From a checkpoint of a small image denoising autoencoder: encoder patch size [4, 4].
Rows from block 5 of the encoder, named by matrix and row number. Each number is 128 + 24 x the weight over its row's rms, rounded and kept within 0 to 255. All counts start at 0. Numbers have three digits each. After the name is the row's rms in percent of the matrix's.
# proj: attention output (encoder.blocks.5.attn.proj.weight, 192x192), inputs 0-95
proj.46 070:133164111131104157090141140135118140119106113151107095121107155121106120150120127116111116107146143134110094148150099139130157110160114096164157159151112088122083096108155108149142090145156128142098144101154132151108134153102122147144128153104098102171168142161110087090158102116142147120
proj.47 065:163128089130163100140142156103132132104105155110118165142152119096148136158125133174120078169089105112098169154092105111144113169140162149129157136134151116124075157134158144176097176125120112096172140085151130162143116102102109138147163138164112107103100166119103133127115142163134119150
proj.48 146:087145131113162180160140107080115106112118077095112100099130145120177116115146129102181150084124137105102113110121132155132143105125122162092166127105139165104144141147110165103122074118102156137068103119115127084135157107169140112158131143130113117139106153125159146137155104141099137152
proj.49 093:097173166134163137135128133114136135089136112084145090074137127119182106145144126122170157109154144105099132118121118131132137105121122146086126100125152177101176135124115116108161093108094126148092092135112139114151124148173147121171126168124133127117097114148136113157123087170085128144
proj.50 127:167123132143113117120129141174105138141145146138133153155131107145085185123122139170077117138133118178127134154142106108121116161128112093154119142147099099160099119122165109159100157136157073103187138108147142149137105141104114188102110092127169105129141108114104134119126172108167125125
proj.51 100:155124137148094088120121123179123151130125174161133174144097108145076168110134142133125093142121092172163154143147116136085122155144125107129109150132110083130126113123111112136145182172142107147178133115133150164110094128125103148078124085133129122116129136147109113114076138100160112122
proj.52 094:162085099159120092110117109130135122118146139137152172178108105137113128152092112127088134172118123153161152159135084094126086112133106126174129133122123085154093130142141093158098153135195088139142174141132154146120111139099126149108102127140147140128126136118078111125112116118186146118
proj.53 070:138170151163139135138166100133143156144127115091115089095170110142151082152157164094149110145102092105094116114107105103111167136162136131109121083076100116128143168113108120130151140080117137155118103127113130132173137126133127072103157141090092107098163156171163108156173106115118119141
proj.54 073:143101113149091121132116163165154118133132170113156137108109128158105179089107125124102120186157135146116128166141111152129087167095146104163092124123113134142127110154153133125141123122179115114164148134125152155121077133126157168116127127133139121119109098148150102124112175135163129095
proj.55 073:146102153099103142135137156092157125113142137084096117118090111099159082123158174130119165137110150144150129147164172098135098108157154147144131139160111153149145121128100115126130107142085106165118108157153143112173101142104145129166089121097119128106143127165142109102100133158090160134
proj.56 085:137124127123134109133137120174113127144127131147114158183122113162116145145128131156130094169116125170168109154132120098139123148144142111141138136149149131158130085103128096120095182155124133125181140114121136177155126115099090162108118073122165094113162140120084150084137176115147134103
proj.57 089:098113163144145121155128149104128104129126100144114130077125131140169121102117125080184181112138122133105107090127126165155174111128143157075120094092135128104125152143122151124114086138107177113129126120128136094110169122142150088132156166106133122135086143114159159163116122130116123145
proj.58 063:122085123159148106147116098141124130117167131128161126132139094132103131105087163155090113113153100135136111114108126127112099101115105124127154141100115157163164075102111137142085109112081109130162102103082122148111168135138143117122095123142148118149130143158125124122133146168139141118
proj.59 171:089150146107141149142148127096124112121114093093135108091150147091166091116136127096178162106125127087123125092120161145133149106130121140089136124109155140097155142114120145114142087096072153144067099150119134108128174114153127084164155141141108137130096153137146117133162116148071121133
proj.60 072:129150137131159104105112149098138099086150099097108133127120118134108156104143106123156114153169163082090115141158119096151108142138121165136169128095125162092115144130107103125110101087127156096151110109126130131147155126110135087145134130103130112091098116119127163172148092099088157114
proj.61 067:101159120126121124167150107103155106110089080141110142072125161103188106154145108083152133118116110126145161115129146134121133111088109129130102113129159112126122167156132167150125147143119172138132115146102102093158128121188103116106130099117137118094128100092162088125124158153085156132
proj.62 067:106139126145165090101167124160104161137102147101161094151138139151091086134102150111131163142125108141143127143154100171128108163136114139119102099137144117161159114156107138085092108158117115134128124130165107170127093170159104107133107113134108148097164144146155166103148152132100157109
proj.63 115:101137154121141143158124142074149114089101110129118103103149137108163104116161154075157151074121149110094137115131154137160151130137141168082140119128152165083164145154101142119158112112090144113088120120108150124152139104143131113137157162129102134101132131110145145127157130126082108135
proj.64 067:162103118096152088108133112177136088123103146127157111119145161127156161100156154163102142181118090149106150149122121107146148141147138109129152100157099096152117123096098153120125165131147096080099165115125122134095127110104132119131144117162171134134088148139133086158135134113107144115
proj.65 106:138094095155126113099128141164124121155128155179138167149108116144115161131089139143103108175111104159131154160115095101096096165120099105166122171137130124169113100101123117129126147148171106106145119100136131125140101134097121176111124096144132114138141116161119106131088165101170148134
proj.66 066:104162111147163148098127154151156087154132157105133157126119113101103144105135109132147098138134151127104121160099170136145093123114103130116169161123089132154116144166130140134106101135113156141149155090161114102172102123110095116158101104157107137167150093144093151111169127107108104165
proj.67 064:141132102135148137120106147126137135140114173175117111165110148124110169118101109113105097125103105164150114113131144146139121124138136118097110152151164107113099111115163130107150097131147083153104138125117087142095152114129093115115118148092140148114120153118107116132099156149132131139
proj.68 090:122152137130115134157138106093123121088104110094143083093116123097189120123144128124150130119147114096139123107118139148121188111136146133080132118146143123106125126143145169115137107096109166157127105124131142105159171148179127100160116144157122152102083163128132117118148127133099137154
proj.69 063:101112102172154125098141093153162145139113108138142114150155081106131152134089119129099119141089095165153105149115130110146127154143110129090158097088122093115121121130177120127091159142121091100107104109133169121111108127104143123103091125161135099137138134149105127098145161119120136130
proj.70 077:164126129130143086114087140129114163150162161139147167136100109116114156161104148161116107124142110139129103146136148131087133137132146107143119141160137117174085077140144107182123164123182092131165109104120127144098117094126156167125149132140137114150156125126100126094102170089117109106
proj.71 066:150094125110098096108139107116107117103133115132153119113160134158154178106154143119133114116126096115120154157139095119124160118154138083140166129147160141140159119091157111157138162179175081148132140142151164112126089152108105144143095099113135131156171127170141112126149166097127122117
proj.72 126:104146149102120153129158101098134137123115121101100092101134139126163120106145131082152149089161116111109113127136142122158151096140117153089127123138149138090164164153124144122128117121084170123089132127112141090122135140182136102138151171126090142109103115123170122123164097164098146132
proj.73 078:141137170097143155117132099096134150125089133128143092129140152139177126124124164092114126134102120112121105129151114152124177103128115142102150090123144149118126164121136164104124111077107178148076149111107161102125136148129134088156137165154124139150132126113116107110145118175132154147
proj.74 084:074150157138138175168118096078130101087102093137152100111097152139138138129154111090145131090137123080133154126119110106127166117133120135101158132141132129131107149118104132090109092135086144143079085161092136131100177099145171103124115125120140156131127129110127151164116140158104165153
proj.75 078:152084141104130097115081114163127093122155165122153121177127105109104165113114130147132123120130133134128143178114101145139134113109103112113140130154090095156145134153177134141138177121175110140147162095105101127084132114078103178114114118108110141170163112144117096127129139147182161118
proj.76 081:114088117142092105128137159141114140158169167176161111158088142129090154123130140133087096171101106163114148170111142107138086130155128114153101170142104135159084095097168092119096171141148087121134168136096113136137139149092113178119141103124151123130121122122102144141133122145131117108
proj.77 073:127109141145114111152150110172102159169151135142147112099117102140098095098083125110153130131149125167164119114099122101097099103146114147165153166162095143160108124143131111095141134142169164116166130156143135150092123101109148136142112109125140152127093089167157160089137091089148160142
proj.78 066:127091153154094108122107118133141098154151103147087134113117121099093137117161128090125168138129167133171152098127118106094115100152158142097132104177115165143153103120104153104125093106171156156120142109156161147101156089149099143117105098158138126103150119097078104111118145168120138094
proj.79 086:107164156100123157166136122085125116086125114140138103071121118139122072133156160114131120085159125103112146133157160153122132091132100150134137115132122157089136153104139167142142088140106129107126128111152147126136172142140132096118175152147100148125124100145147160137149084134091108171
proj.80 084:104144146097147143127159138113124154141118091125115095073132136138156079139141139119139169097119119103116138122114162147163136092100157128083157100145112119133099141111102118128136130078111141126094099113098151092114121133167139072136112133128133153151093110098141126151141106165114129139
proj.81 074:130137122122161186150117111077136127126137134107096145108167167113178113117152142136152139068177119106137107093162175154123145087107156143129106088144138119085113125143098164132101142104080127138075089101139145144126132126184125113133126154151123113133135137141128131123133093134101118124
proj.82 068:095089137111142133139140120150124134143105134117157174152100099151106147145136088147146117138114131107103172176149144094142133141133143127163158156128157103115134120148163085138093120147131082144139109111095157175149085112142141122138145139139101108107099128144150127123118143094161118105
proj.83 271:102146133118145172166135124071118128096113090095114107075142144103170084125149139096164152097133135079109116103128154138131168115112133147096147122124134152100151149129124149110129078105066163135068103131118128094139161125172147086145142165131102125123112142117171119138150107151072133135
proj.84 104:105170141094114141165130121078109137123113105108131122100121136127177105113151139124154175085111145089102119118122143119118162134099109139108151111116157130104136126126099122122113085115074140124091121107105121127148134126180134079141146127144135125111115155150170138151155116133112118135
proj.85 067:138166147169111153099123146152130086153110102126168104118153154139104112128140101143160155144120149096114119126133086116092114107116119118121134104152109108092136150165163089126094101096128124134108118158117165088167151173147129121158126088108104139115138147163127165124155133150115121168
proj.86 073:105104106099163140130164142096097149135140086116130146097155145127166072109112135140108115126133141137128123092164147121129133094115086154133158092124102142137143157152115141143139117131147144103083130125152139092099122146182168126127164165120080121098115116145127120157138100160118103108
proj.87 070:100127158126102138127137160114137107171102172131100135145131152159110166150083107169147118152092148142113126155125133141094152139141104079111152102145141144133113153116112150114103095139138140119149121123124123154098126151107132112154146111114137151156133106112094110091090154110160159140
proj.88 079:126102121123170137166128110103127132153085090124130121136106093110118143155122136082167181107104121149088090109157128178130160138097150114119103086148109125134124172155110105135112084111087173104088157139142091132136176141137109088143159174110134152141103124100176150155102150113120147131
proj.89 067:102151146153122110135149122092151115142094158146100167159150138170163079111128152106115097141123150163102128162115111147135098160111134093155155116087103155113143168118132124167097148148140146125145168171143100119166146089146109096093134101087167121092123127163116144153134147099171154109
proj.90 097:110118162132171159172164155122147130094144118117097113108147115106156087139166156104152128109120155078133131109150164149156152103138131172087142081143161148109130124138106137135115118086090126108116141118110134125136125137157157075166166120105088150116139140121178120118161121124072101119
proj.91 080:173123142125111145130131157135146132159120116164161137165088146160085140105119099170109115153091095161123164125119102105119144125166144102140144109122088110144097125101152089160111118175164120153170110155131096168157107145104109163130091099131126086103129126133087120119141133140143107123
proj.92 071:152164122154094137152160153107082106107158098121153122083147138137132102153101138089163113094123152098119106087150096144152154154147130158140166134152152134144165163120094156099101094157138143159142104100103124115113168153113107084161161144113120162159081148113138103123091126155124160131
proj.93 081:178139128112125104073124146148150149161155121110093169160148117170122168130137149117082132161095093184164127117121135148108078148117130116119147128133098086155091101135108131163134119120130146144183144125110155132113110114104125172134104110155147152115157105142100111118147147087176118114
proj.94 108:102121154119162136143155139096143119113129100106135089111130148092134118135141113107180171093147113080087108108156134128151176147100130123091164124097164163097137115123103165120150083096083131128083131154109109118148165146170146117144151150122093143133097143121176123155124091165110157166
proj.95 070:147102146093148155160110143104099102088128149173094116088166104120118165133140116108154092130120169105107156151088105140161113140106140120147168135154144136155090113097118174155157107116087106140113091152112126157144115115125103137111150113141126158131136104155096106163165140159101155089
proj.96 076:095166162107151157125084096087082123128144105143127130084114120085150123095162127112127165156125157117140103149091142097158171158088099138151155144150139119137112144161104141091157136119106140132106149113108134087106175133135154154110093130160104135162101149122167130158132129174118159136
proj.97 067:168103124125084160151161097167101143156120153105130105134136148143092171151112157133115108127147106156130153140122152140160114100087118160093127158126151094155115143130103138101140096101134166112163163121172150140095143095161141157114119133109155157155126141124171095097117103105108092092
proj.98 104:088117147089135152125130111121121111105101084116112095116121104102141077125142144126132133129119154080110135107145151120149159127146139154116128105139132164087152130135104139134139077101085137125105131146124115102154146150176128075145126176107091126100101158108171139151125096135080130157
proj.99 084:094155108087115162129169127119095115120092103134136091080132153139125085140111163126134127087133150114134094147145122133166139090129103115113144092103118138070154148130131140135154098075104153158067114135114140119119157111172160080129159144149108171142087098144118109149143092114116111135
proj.100 085:101154133107150183131167138078144157116133112108131101095107138108174116126129163088141170120156104113088099121156160154115156118097129163089147125100140128105141165149125166132126106131126178121118114136153130089123139146148123105173114169126114151138126166141144138131152099160079160135
proj.101 066:119097114130169107153140133150156136149140102155144126104149112152148127099146114162170103152126120141141149130130146102137147136154166150111131092126163142116158142118161137153137095107120135090149118116082116116128181129117160158146171133144085156087124143111109133106128163124134089168
proj.102 066:165171167136123112103144122114153101155139152160142160094091140091113121139091121104155163117157102157106144111133148095113153110162090133146103109166152163104134116108130161175094113140084112131127152128136167127138146092154126154098149157089090159130100113121126130166104133127110097101
proj.103 063:172091148111089117118139131104094132104148136145162153135145146166089124095093159113108091084109109159120099105113152140098120112109145137162158165130170120155138113131121140151102144148124112101114157158108099108174169118125150068160167108144143141087084127156149170102098100145128111127
proj.104 066:114100159139141133095134128161102097129167119157181159120143135177100099107108099115122080121147132098129116154139133151141154108119155095163135125135088127127163123099142147170120096149140081160170154160138148171134106092154116172127092116153172137102165120120091128137150154092166145147
proj.105 067:102148172105159126101125127132153111108107141106101144080145113085168079133122150115151176140109126110099117100150151151156137132155121123121166148129139109136103157154089115133141089133127147170125120157149109074142127132127118131154138101098160117143109103141171123116125088131076111119
proj.106 066:144133151158161121117097112153162102138108129101085123110092112162140154131176104159112129126116121115083173149117137162129164144156124092115155139163093129119126145101105109160109161075143126113147132159127149156111112137112163146175143132165093150122157145134152090111099131166160095131
proj.107 138:173103125151129086081106140163119148170124156126125140174133137158080167128112118141085122147124114161158128145136098108119103120151147105156124158129093110164109122120134096169109157163160106124179160121152147159144094134081105132091121090122133116128161131126083134121102131110163124122
proj.108 069:162155157156135125155114134155104112135119145123154146151090162133071131112118163174135158174098142160126166156140076099119153106130168150128130128126098088130108086114110152167126163139125139120152149147104091152112150119144150121122137155132108096118117155164126103136102103097141157133
proj.109 071:157141155118155098092112151153112141146158117097161099121155139144133147095096149141149145150165159091102112140107102128174106094153159176140162114110108132148159129163130130096115166151125126165103098176161152158099122123114105140134114153161154159110145136154150141150147120110107109111
proj.110 073:158104121085161147101087110119091103093106122103163150090139087082134124112129093111135110117119155149136098158099144162096173117155098143141100138114146128140110102112143145165129080143150126096154090165152160131151130107173124124103118099115133130135110103096139097141123110110084168089
proj.111 063:133099173111136108165124162120112149151085097105090145154152116127140151102155099165103118124095137103095163091107082138150111101120158153106132155116168104111158150142104161116136156104088093125149127143113148131158139145141110104124140108139097096086160135125111084156153107150107098105
proj.112 059:160155149101159160139123149139119129167092136166160102087116155154095139112090145139101141141162160160175097082132113123136109154142133131119122099084167091100091162115116130077155113131114110090086145111143122141123105088099128098145103096157158139103119107134117131094145098150101110118
proj.113 087:160087096114122114119105122172141127137168158162110166129097119145081141119087135152092084161127106131126134146145103142128104138133111102139087154141094096135121116137144087119106125180176125134147115116105108150117102100119103130106115127147158094115149137113086139088109137136182149101
proj.114 153:146119106140105089104104127185110144132126175152130139182127120153105170145106125143099111144120131173160124142110107126121106127130114112147096151131125113148105103139147127164109152163163082107187153113118144144106092133098130153104102090141149111146161124135117127096100152100174112111
proj.115 068:147099090107126119161125133153097116098088149152136123148165131091157167146151131097123170116162144121110127144088103110103122100102150114104126148153123157134150149097116159092169141109149170139137157128165120112151158155160143153094098120101154086098111133128105133111146130140153089163
proj.116 070:170164131092151139127131140140157163145107124104165109116176101134130120137150105160095154137158134159147081149124090110108155125103162126116165091106106150118152143112080101144166141149117134111150138106153110156120136144109089146152177144102143152145171126136128112110144104158160081159
proj.117 187:157121128137106101092112137182118119141128147150133154166103134142068155130121117169082079165130134167162127135116125113120093130143130106165106140122122118151113113134142110146117179143187074129165134132138133153111095124101122186114110090127165122126147122132106114104100169097178114106
proj.118 065:083116141152133165167175143123173128159147095107159109166152102120143092102124166151118172088111117093122102086170124146160091143119096097128119117135120155130099133143143137116162159132167139156116119158095146131158118114098101105102170146155096123102132161092115140153169129145110115141
proj.119 190:160095129151114083096105139176129122157147164141141141158104116157089163135094129146081088165107133169144148148119123104101101127128146122170100147148115112169108122128154106158106172153169087137178152129145141171123092128092104167111128107121137118132145132123087134114103152103158125102
proj.120 073:164148094151115112140128144168112098099115142157166162146123117109103144102091103135127158145157123147144130167107128092122096127112136154167100113121114102166129088096130117108115136154173117123136104104126118122131131097076098179136158112109112141169134151137139102098124126132151125087
proj.121 117:130086114126098107113131122159126151132148143154143170157114144180077140143098131176088109159126104184173125119129128110129075118123140090160135152123116118143111136116152133158133159125188110133175166111120144160146092135073104141094101098128131103120161128111090146117119165114188124135
proj.122 252:156108122153114091091115137179120140154137155146133160170115129157073156121112126159076085159109113172157125135121100108125097142138123107163118142140115097160107105126149118143116156141174086113182145111140146166120093119078127165110110095139149125149159118135101128100096152095168131120
proj.123 068:088145129106108148151135127135135099115111117147130149127143149143134147115162104160157134110151119133129122163158095093102127090126135169091129116083149170096153116089135137105127093123089154091114136137163085120110116149098122128165152163102158158144090144141162153168149093106096092129
proj.124 273:161118109141118083103121133176128136141136157141145164179113114160078163122115114167092098168112119169148143155120102100109106133141131110168119158144118108165103112127138115143117164152175087129176157130127134166119088132079126159092117107132148130132142130132093125110098152099179119115
proj.125 087:080163151138130136148155120084149144089129110099092102082128109079159130131168138130132133090161114098098117134144160120124144135122103158089155150147121167131164144149137163080119124121076123123110106148103104109159168150174170103141143146131088135154094106142152105120136090144112109128
proj.126 101:097132123126143179173148121116106154085125086098115115071157134115159106141135149103154165119151124100122103118140117173133136090142115124127128130126133125094159153122084144089121124071075167142100094113107098129157148147137115112170162168140096155087121135095145145157160095146082150173
proj.127 112:118152143105149164134157112123103113094120118100104098072147114108180094141168148086165149095146134113084108107118131162152178126123138123087138129134133128098171128137106154134123086110108131121118123133095095123146171146183153120165161128120095115107106148105171119158157128152111140119
proj.128 100:082149139090153183166147125089104106107129099094127128099137126126162099146165122095171121120140156096092104133151136130131166120149136118100123118133158176078162157139106126131147080139105159112092109151108099105150178151162142121136146148130122115132090129103153147156152103133085151154
proj.129 069:122112153115139144078130130142104146167133135147145109135112100151135122104114102104140132122115096140119119130153119082121130116119097088174118161162094122173130124139131109155154137142166072114116113147108169160100148148097143180117153087112149129125143135106095087136121115160166160149
proj.130 067:135160117083094123148108145169087152115122119103123125146140155095115117101151119148152137126101156147164139148162106157135163113128104146138149101168103099160119125151134159095108110100152152135163145156114138117145090113140093125150157110085120114130089124160175088156105161149093136148
proj.131 079:154145104111104113085105149158122136158106138176125128171110141133112134151116101156105124152148105173158172172121125096149131135147144131119127120134138120140116129102169087115120148172144123105174132132133109151114106106066111153129142071158116125115127144125139133085117147131155100121
proj.132 199:111155147121152164150138117069137120106110089093110106072131142098168089135153129095170150093150137087105123109130144131127154102129119162076130122125141156103140140138126140098126078117087155137082119123120136103146153127171132081156140158137111150115125137109157129138141105164065144153
proj.133 079:173086147176094115128135158151126125155155129128129177176112096152100111123113139136089094157143143136135147112127121081099116109107117136183086121109151087151075094127110136171110158134145127146142145150107117176157111108120118164098096090154173111166139107162129105112117155143160139100
proj.134 082:171086096152137078126146114182145146122119144164104161139120150122135125142087123154097096153138109139171118119160102088092095152145159119150104113096102136131107112109141124163102114165153114093152124134144153128122073128098104167140094107131121151125110126139116122123140171080148109099
proj.135 081:092155146115118145139158112090143109090101147093092115069155136096131083109140140098165174124132155078107111145114114154168146099135157138136156079129140156126163134146134147090118107092117121127069097119105132126140179139167142112118105166143105141140135141109127136109145138137112159145
proj.136 082:163114144124103123102127127130133114158137136157102121158101120128075129133098145110092100160149097168154130106117093119120123107139131128147125139154079100123136092110108108125164144168151152098158144135143114143116104118110098138083116122156159098099111116153123119108136130131153094097
proj.137 073:159121145111160134092109142146156121118146101115105136124130092136111131132084157120088137108137158175120098108142120089125139096097145103161085156102111104141094157144104111154107143152139081123166098107106117156091120156123153166095098094105127133151122095154080099145122151102170146149
proj.138 069:144096092145118098109112096112099145153133156174133124165148114145159146115083122165141098131110096169161120123127122115113152170108149119105106173153144087176079105109150154149151160154109137151113110106111163149107123142099117156092159149096101133120111105118148157085099153123113171110
proj.139 074:158121152162152138104106134134092132116102122146140112173118158164140168100121119126129076139143096138100115109128151112121146174100119131161102153164113109132108121138163095145109115129165109122127139129106114165142080102105110127106143134137121152120131103148075109121135161126148168096
proj.140 139:121158126129126151164148117074140112129090116093119102074142127112175078127162140091182173110150137095105135097126129141126162106133138154113149124137138147107161131151098136085124102085080147139075115146113128088132146113162156101138146159139115149119112143121166116157148087165076125147
proj.141 127:158089090159133094092121121174127137132138144144146150155097109158100138121103126166084106156114121178159133132124109117115096129138147104140133167151112097178109103126116121127124176153175115130144148135141122150124088135073096166085115096113158132156158129126106142124091148091174119105
proj.142 086:151145145124137119100092119152152161167135161152113129179085146174092153098116104136077075172113129155163136170106119134094132140145147118159128124150128122122127122126129100122141176147156071113189144131135148171152082141109144154123097082112160133110154129142106117101104147131135111105
proj.143 084:166108111168145113127142162127144157173141174107158156121121128175118151105115149115101086159142149147132119147135134126118087113127144128172082116105107136147111116115109090170126177150184094151161116125135150133118078150136106123125135126117116085145153100103082111109135157087131107131
proj.144 069:116167167143113150156124156115110148118092106088142100148184084125167085153123147087147133114146088154107136096119136143158107130134132134158147092084099090111148173166127101125153147082157109107151141128111128091124169104126133134155144125158118099110104122167123096099091154101162100139
proj.145 099:162127097164096089081133142173153157135138166140141162154121152147069166099114099127114132173110116138166145120105117115099097120128142136134129159152094106176123138122113098166098151134184120121142164151150129163115090131091129164108127121120162108147162118123097106105095137119149111134
proj.146 083:081148122090138125134127129117106123120125126086132129129143115114163085118169109127151141124121097135093095123106177151151147127147138114128128102089162171132138148108092140137158087087095157121125148104108115135146142111166155080159126151094132108141123113111170157160159139131097134173
proj.147 077:140154141097146171147130110120110094137119089108122129099126100137126123130159165079132186125145134107088143124134107119112182127097098115140145118146119159077179127137081129108149109101097174126133081115098111086164146117155129122152161175109129116122118112089111141148151108116104115113
proj.148 064:151084111101171127145092128111141156110104110104093092129151130105136125143154168131150096118168142127128159110099132141141159158134090131139125136107118110107105124128153139142108085094127170103097167131154143141098135135118098143099112120102097146109162137098111124158118159120147129175
proj.149 064:135117168151164099134137102107097086118118131095126151091118129147175112169147151135135092147129090120112127150113149104162169091135156137144128097092116148132098158103151171148134115154131098123158103109134156122083125168164116094111111162149125096142106099086107116136157109103079140151
proj.150 078:132138102174111110143153140117153126132127103166126166153126112177075131089108097143115082147112131157173107135134089104123105147160161089126108142100139104122132091127098140145118127156165145130139125151162142175128146117117140138076123119126169108151160116124131135142091112083169153130
proj.151 063:131162118129157119140163166145137103110150147119085102140103126124095121159097101131156166136138136161118168135161124160144162148092092124104106161093162096088097111126131150154138097160101118095158086138137139126145137168132127089135173147147088131088124090096157115128089151142133126109
proj.152 099:092136138118150162148117130108126107116126076113119087111154160114133093155139131095159180114121144120103114138122131122126148099139097125121129120126132137071162131120118131121107097131124176160094111128115129126146152134146109082144148186135127116141109139103170120141132120121103127131
proj.153 104:124158124094123145184119100083130114101129135136122097096149120080167107106139106129157121102119132073077107136129158149113181144141118128112144141115161137111120166108138158121145085126068126101098136144133114108133153146137128127178137137130121146151124135091182117167159128164089129163
proj.154 109:087167136129154162138129128121154123112141084088123085111164144095174076132153153096183149091134146113125103101124152136146163104136135134097140096092143154127147135132129150123135087119084139127097114154103104096124159109150157071149145159146091135106097137138167153165157126136107110132
proj.155 063:104110114116094135103134128117092088082147117110114111118147100105153096101117154099170142154151173075125151118142170150142168157123123124138099116094128113108092141096128104170105082129122134146149102143145136110150170107131164140132128161110104156098103139122171134109120118111113120150
proj.156 064:120164163123099126152160119125161114117130170093137082109151108134143103105104142128126136139120149154149106109107094165150154149101136121106142113131115121115177106153165172110135110120150135159084125122143169080112099164136127131148159132150140134110088120154134148108087119110121158152
proj.157 096:109131150138151182173159113084120152106149104088104125101120117109161081121137141125151140113129136122099107075156141162148125114109124154097157089107144173096156138132139123096127082121091173127075138153116109129120126107169111112153172126127098140117106156130148108169131125170079148125
proj.158 071:148097114135098142129161139138175164136104099147155155175114095121086170107087140158129103157133153107138153095104140106147115090105121136167109113168103124159156106139121140115095126161133114168098116160128096126126077103091098110104106095120151098108131120156091134093144158104154094088
proj.159 072:150168113087156154117126089090110148092155138088096129100114102099144087124159113090147134116142096091122109134119129166113127091105102137142125111138104111102167151136156171109153155105141165106103154142152127110106126117109094112149130142106149140120127160097131122107137123138092124130
proj.160 071:095123112158135111108147167083146160106106099074103097141116099122172149132147126124156129142129094127114147114169098178110155101136127123102101141107110159095125142110084113090102149142128127116117104154094136123106121135156111128136145166119128098144134123091176133129129084135121144155
proj.161 067:120162096173131104103153121155149117163095153149163150131096090149122134171101156087156112162174116114158132135143114135139086137137119122160101113097102128157163114116100093106141161134154108162121138111097112131169126116115141129104151128114161094144135135145094172099126092146122096157
proj.162 087:172129131140100087119106161189144148145134165110126140178110145161092151135120131115069100159131145191156166174119144143143125113147118111136137159145083101156096135130140123133126127125158096136183121136148101124134105122121119152111137083101120143149125125166087138085093174080143149131
proj.163 119:133115123149089115090100121160134129146125176155122163172118110132074158105131116184079073149128108150129115138132112115128095151155129130161134146154120113137123113111134140155121138150149087108176144116131123150108080140099123181100140117119166135133131111147104131108136165129177139121
proj.164 093:137143112096119151142122108133104133114085077104093135112159104132152077156130128078129145083126106081112121094157136147147173117150099135118146095096155115081118151123118146118140123120110150124113111133127146088109143101183108096146132126118083129102140115119134116163151087121110109119
proj.165 075:134084151118154083095147158123142133173112129137126147155106136117134127141117118110131104183149127123118101112149137101104130130132146131180137131134108090165119123124126147175093147131125127142185162145115141165159141136133088123131099068124146126150125099132090146123098164086186096130
proj.166 069:109130150109127095124135142156085141107162129109139126129157095137130164120119133166084137106119127143125140110108133109163108125099099155164100158134140103121142137140154103152131173152160163086149113096126157168121139151084113140131159139117132097155152116101146157123120124109170158120
proj.167 077:077156149137129131168142153121159128097086124102099112102144111101144076100119165096134119120127167076075137108117152172149188097159141150096113139124129145133171132105150178128142074106103127145105088136099127109137148150149110133138164138119088130147120116146176116160143140134132115146
proj.168 186:107141158105140159154135113091133125118101091111116109091162139110163084130141126093175160101131140087111123124154155136137160101127121137091153101127134143089162153122111156112134109115080172143089100137128112099149175122155149087159137163125098156103111136133156138134134107161078139163
proj.169 074:106127136143159129114100118153090102126161092112095134138161119141158122095121148108174123147165111095149113154126138139098160135117131131124127138136142168146141166158140133088164124089096129117090156128133096144154148155174122085132165169122113093108149108144130129136117108162081104130
proj.170 104:168104143140137128094131145181103123125145132173138161140124149155107139136137149130119099133117105146139159158136119131117093158140129114148106142113099119166105097135117115174129161148150074138177119094124119171115094118123109177130079083126143133138123119108099146098121172107180109087
proj.171 080:118122128130134167171149141123127110112135130111122127076146145095176133163145108109172107098145125108107122151141161160136170104152103161122167090127120171128146127102115120127134108142125107132081131161153130088155147167178170095165139163129134150124118169124125104170146145126099146105
proj.172 074:082111165141134166149089136142084135108134142156160161090142172115116126106130104113142110119087145121141114139137134121144149125115156132098133167144122134092097155123135100099122129174117111098095148124093108099096107127144158114107100093104093121129116158095144099155126131168091104144
proj.173 079:120113140133161177178153152096101112113143092102118092102137109091135111138110134093144167121116138086130162084137137106158153132108115166078168136142161131133125167098100145142105109074079162108122151131138094117131125130151107122169139122099143113135085154137128164130134125143126106143
proj.174 096:082129129082122171157122144083095145093091101121098092076149144111173124143167118121171136104153164105119122147108127118138135139118116142099153110117153127098117135137111114115133085137108152122124114103138137088123142131171136106164144140134090125108125146124157135126136139150077161145
proj.175 064:121117128148160114155115102098134113115150155118105112139104125096155163087108141178137119102130091147103140163088110140096135148128114117135094177139172075130141127123127161135133138156113135153156165133135165099119085149152107170097157146159117135097133142135115134100099158083150137149
proj.176 086:120123129106133137161168152123122119129133129089142097096129125095148081108160132110151162122157117115081133117144160163170181099116134136073106114095137123107131165141133139126129123124122150164106140122158100134131147105166109095122144177143103129102091141138135164117157085164109147158
proj.177 082:080133133131130185132119125096123154128124126136124087106109160129151131135161131130180155128146129083083152119129112106135134124154095110119155087100162132105153129131111154089130107139084172132070092134113112086120122097156117091112142119156087118139130120095127143165157079145080101159
proj.178 097:095117146117127130141137124128157120110101125123144135085140131111148123153169162082153181093151115084123103124138146130131126141110147135098154085105123140105171138142131156098133102073075150141106117122159131098141168131170134102131143171140121161096114157131129137141169130140107132149
proj.179 097:149132141157086111113136115183150152166132178150118142134113102162074190126090152155094104150116144145146117145109130135144120121110105131175101153161134137159113124116124130132095182152184121098149151111132144148117093143091146148114122128129169124128132108137111140118093133107136104124
proj.180 089:093121149086142150162168136118163101086078077105127101084169161112176107126168142072179137079130132101097109089147146120173136097116142168097133125107140141118126136140098111129161077122116161130094121112140112084116137123133130114124132154112111153133133106116123121120155124171103151148
proj.181 148:117156143122134173167134131099133119117099091120116094078134150115185079134153117118156144105134144077120117116119152139149169124133121135096138096108132162118155151134105132116145097107073181125070100146127108078121169122176152101149124151120125155128098156115171119161137113130102114132
proj.182 066:153141094123148123147160118101154110140109108145109128144109139140117106123157120113126159170152146131137101098163145132088148161125116112102118126141158154142084086149121158130153151175123113164097108107142133113165085083144140182105142138129148106154103135130158125116113110144088117105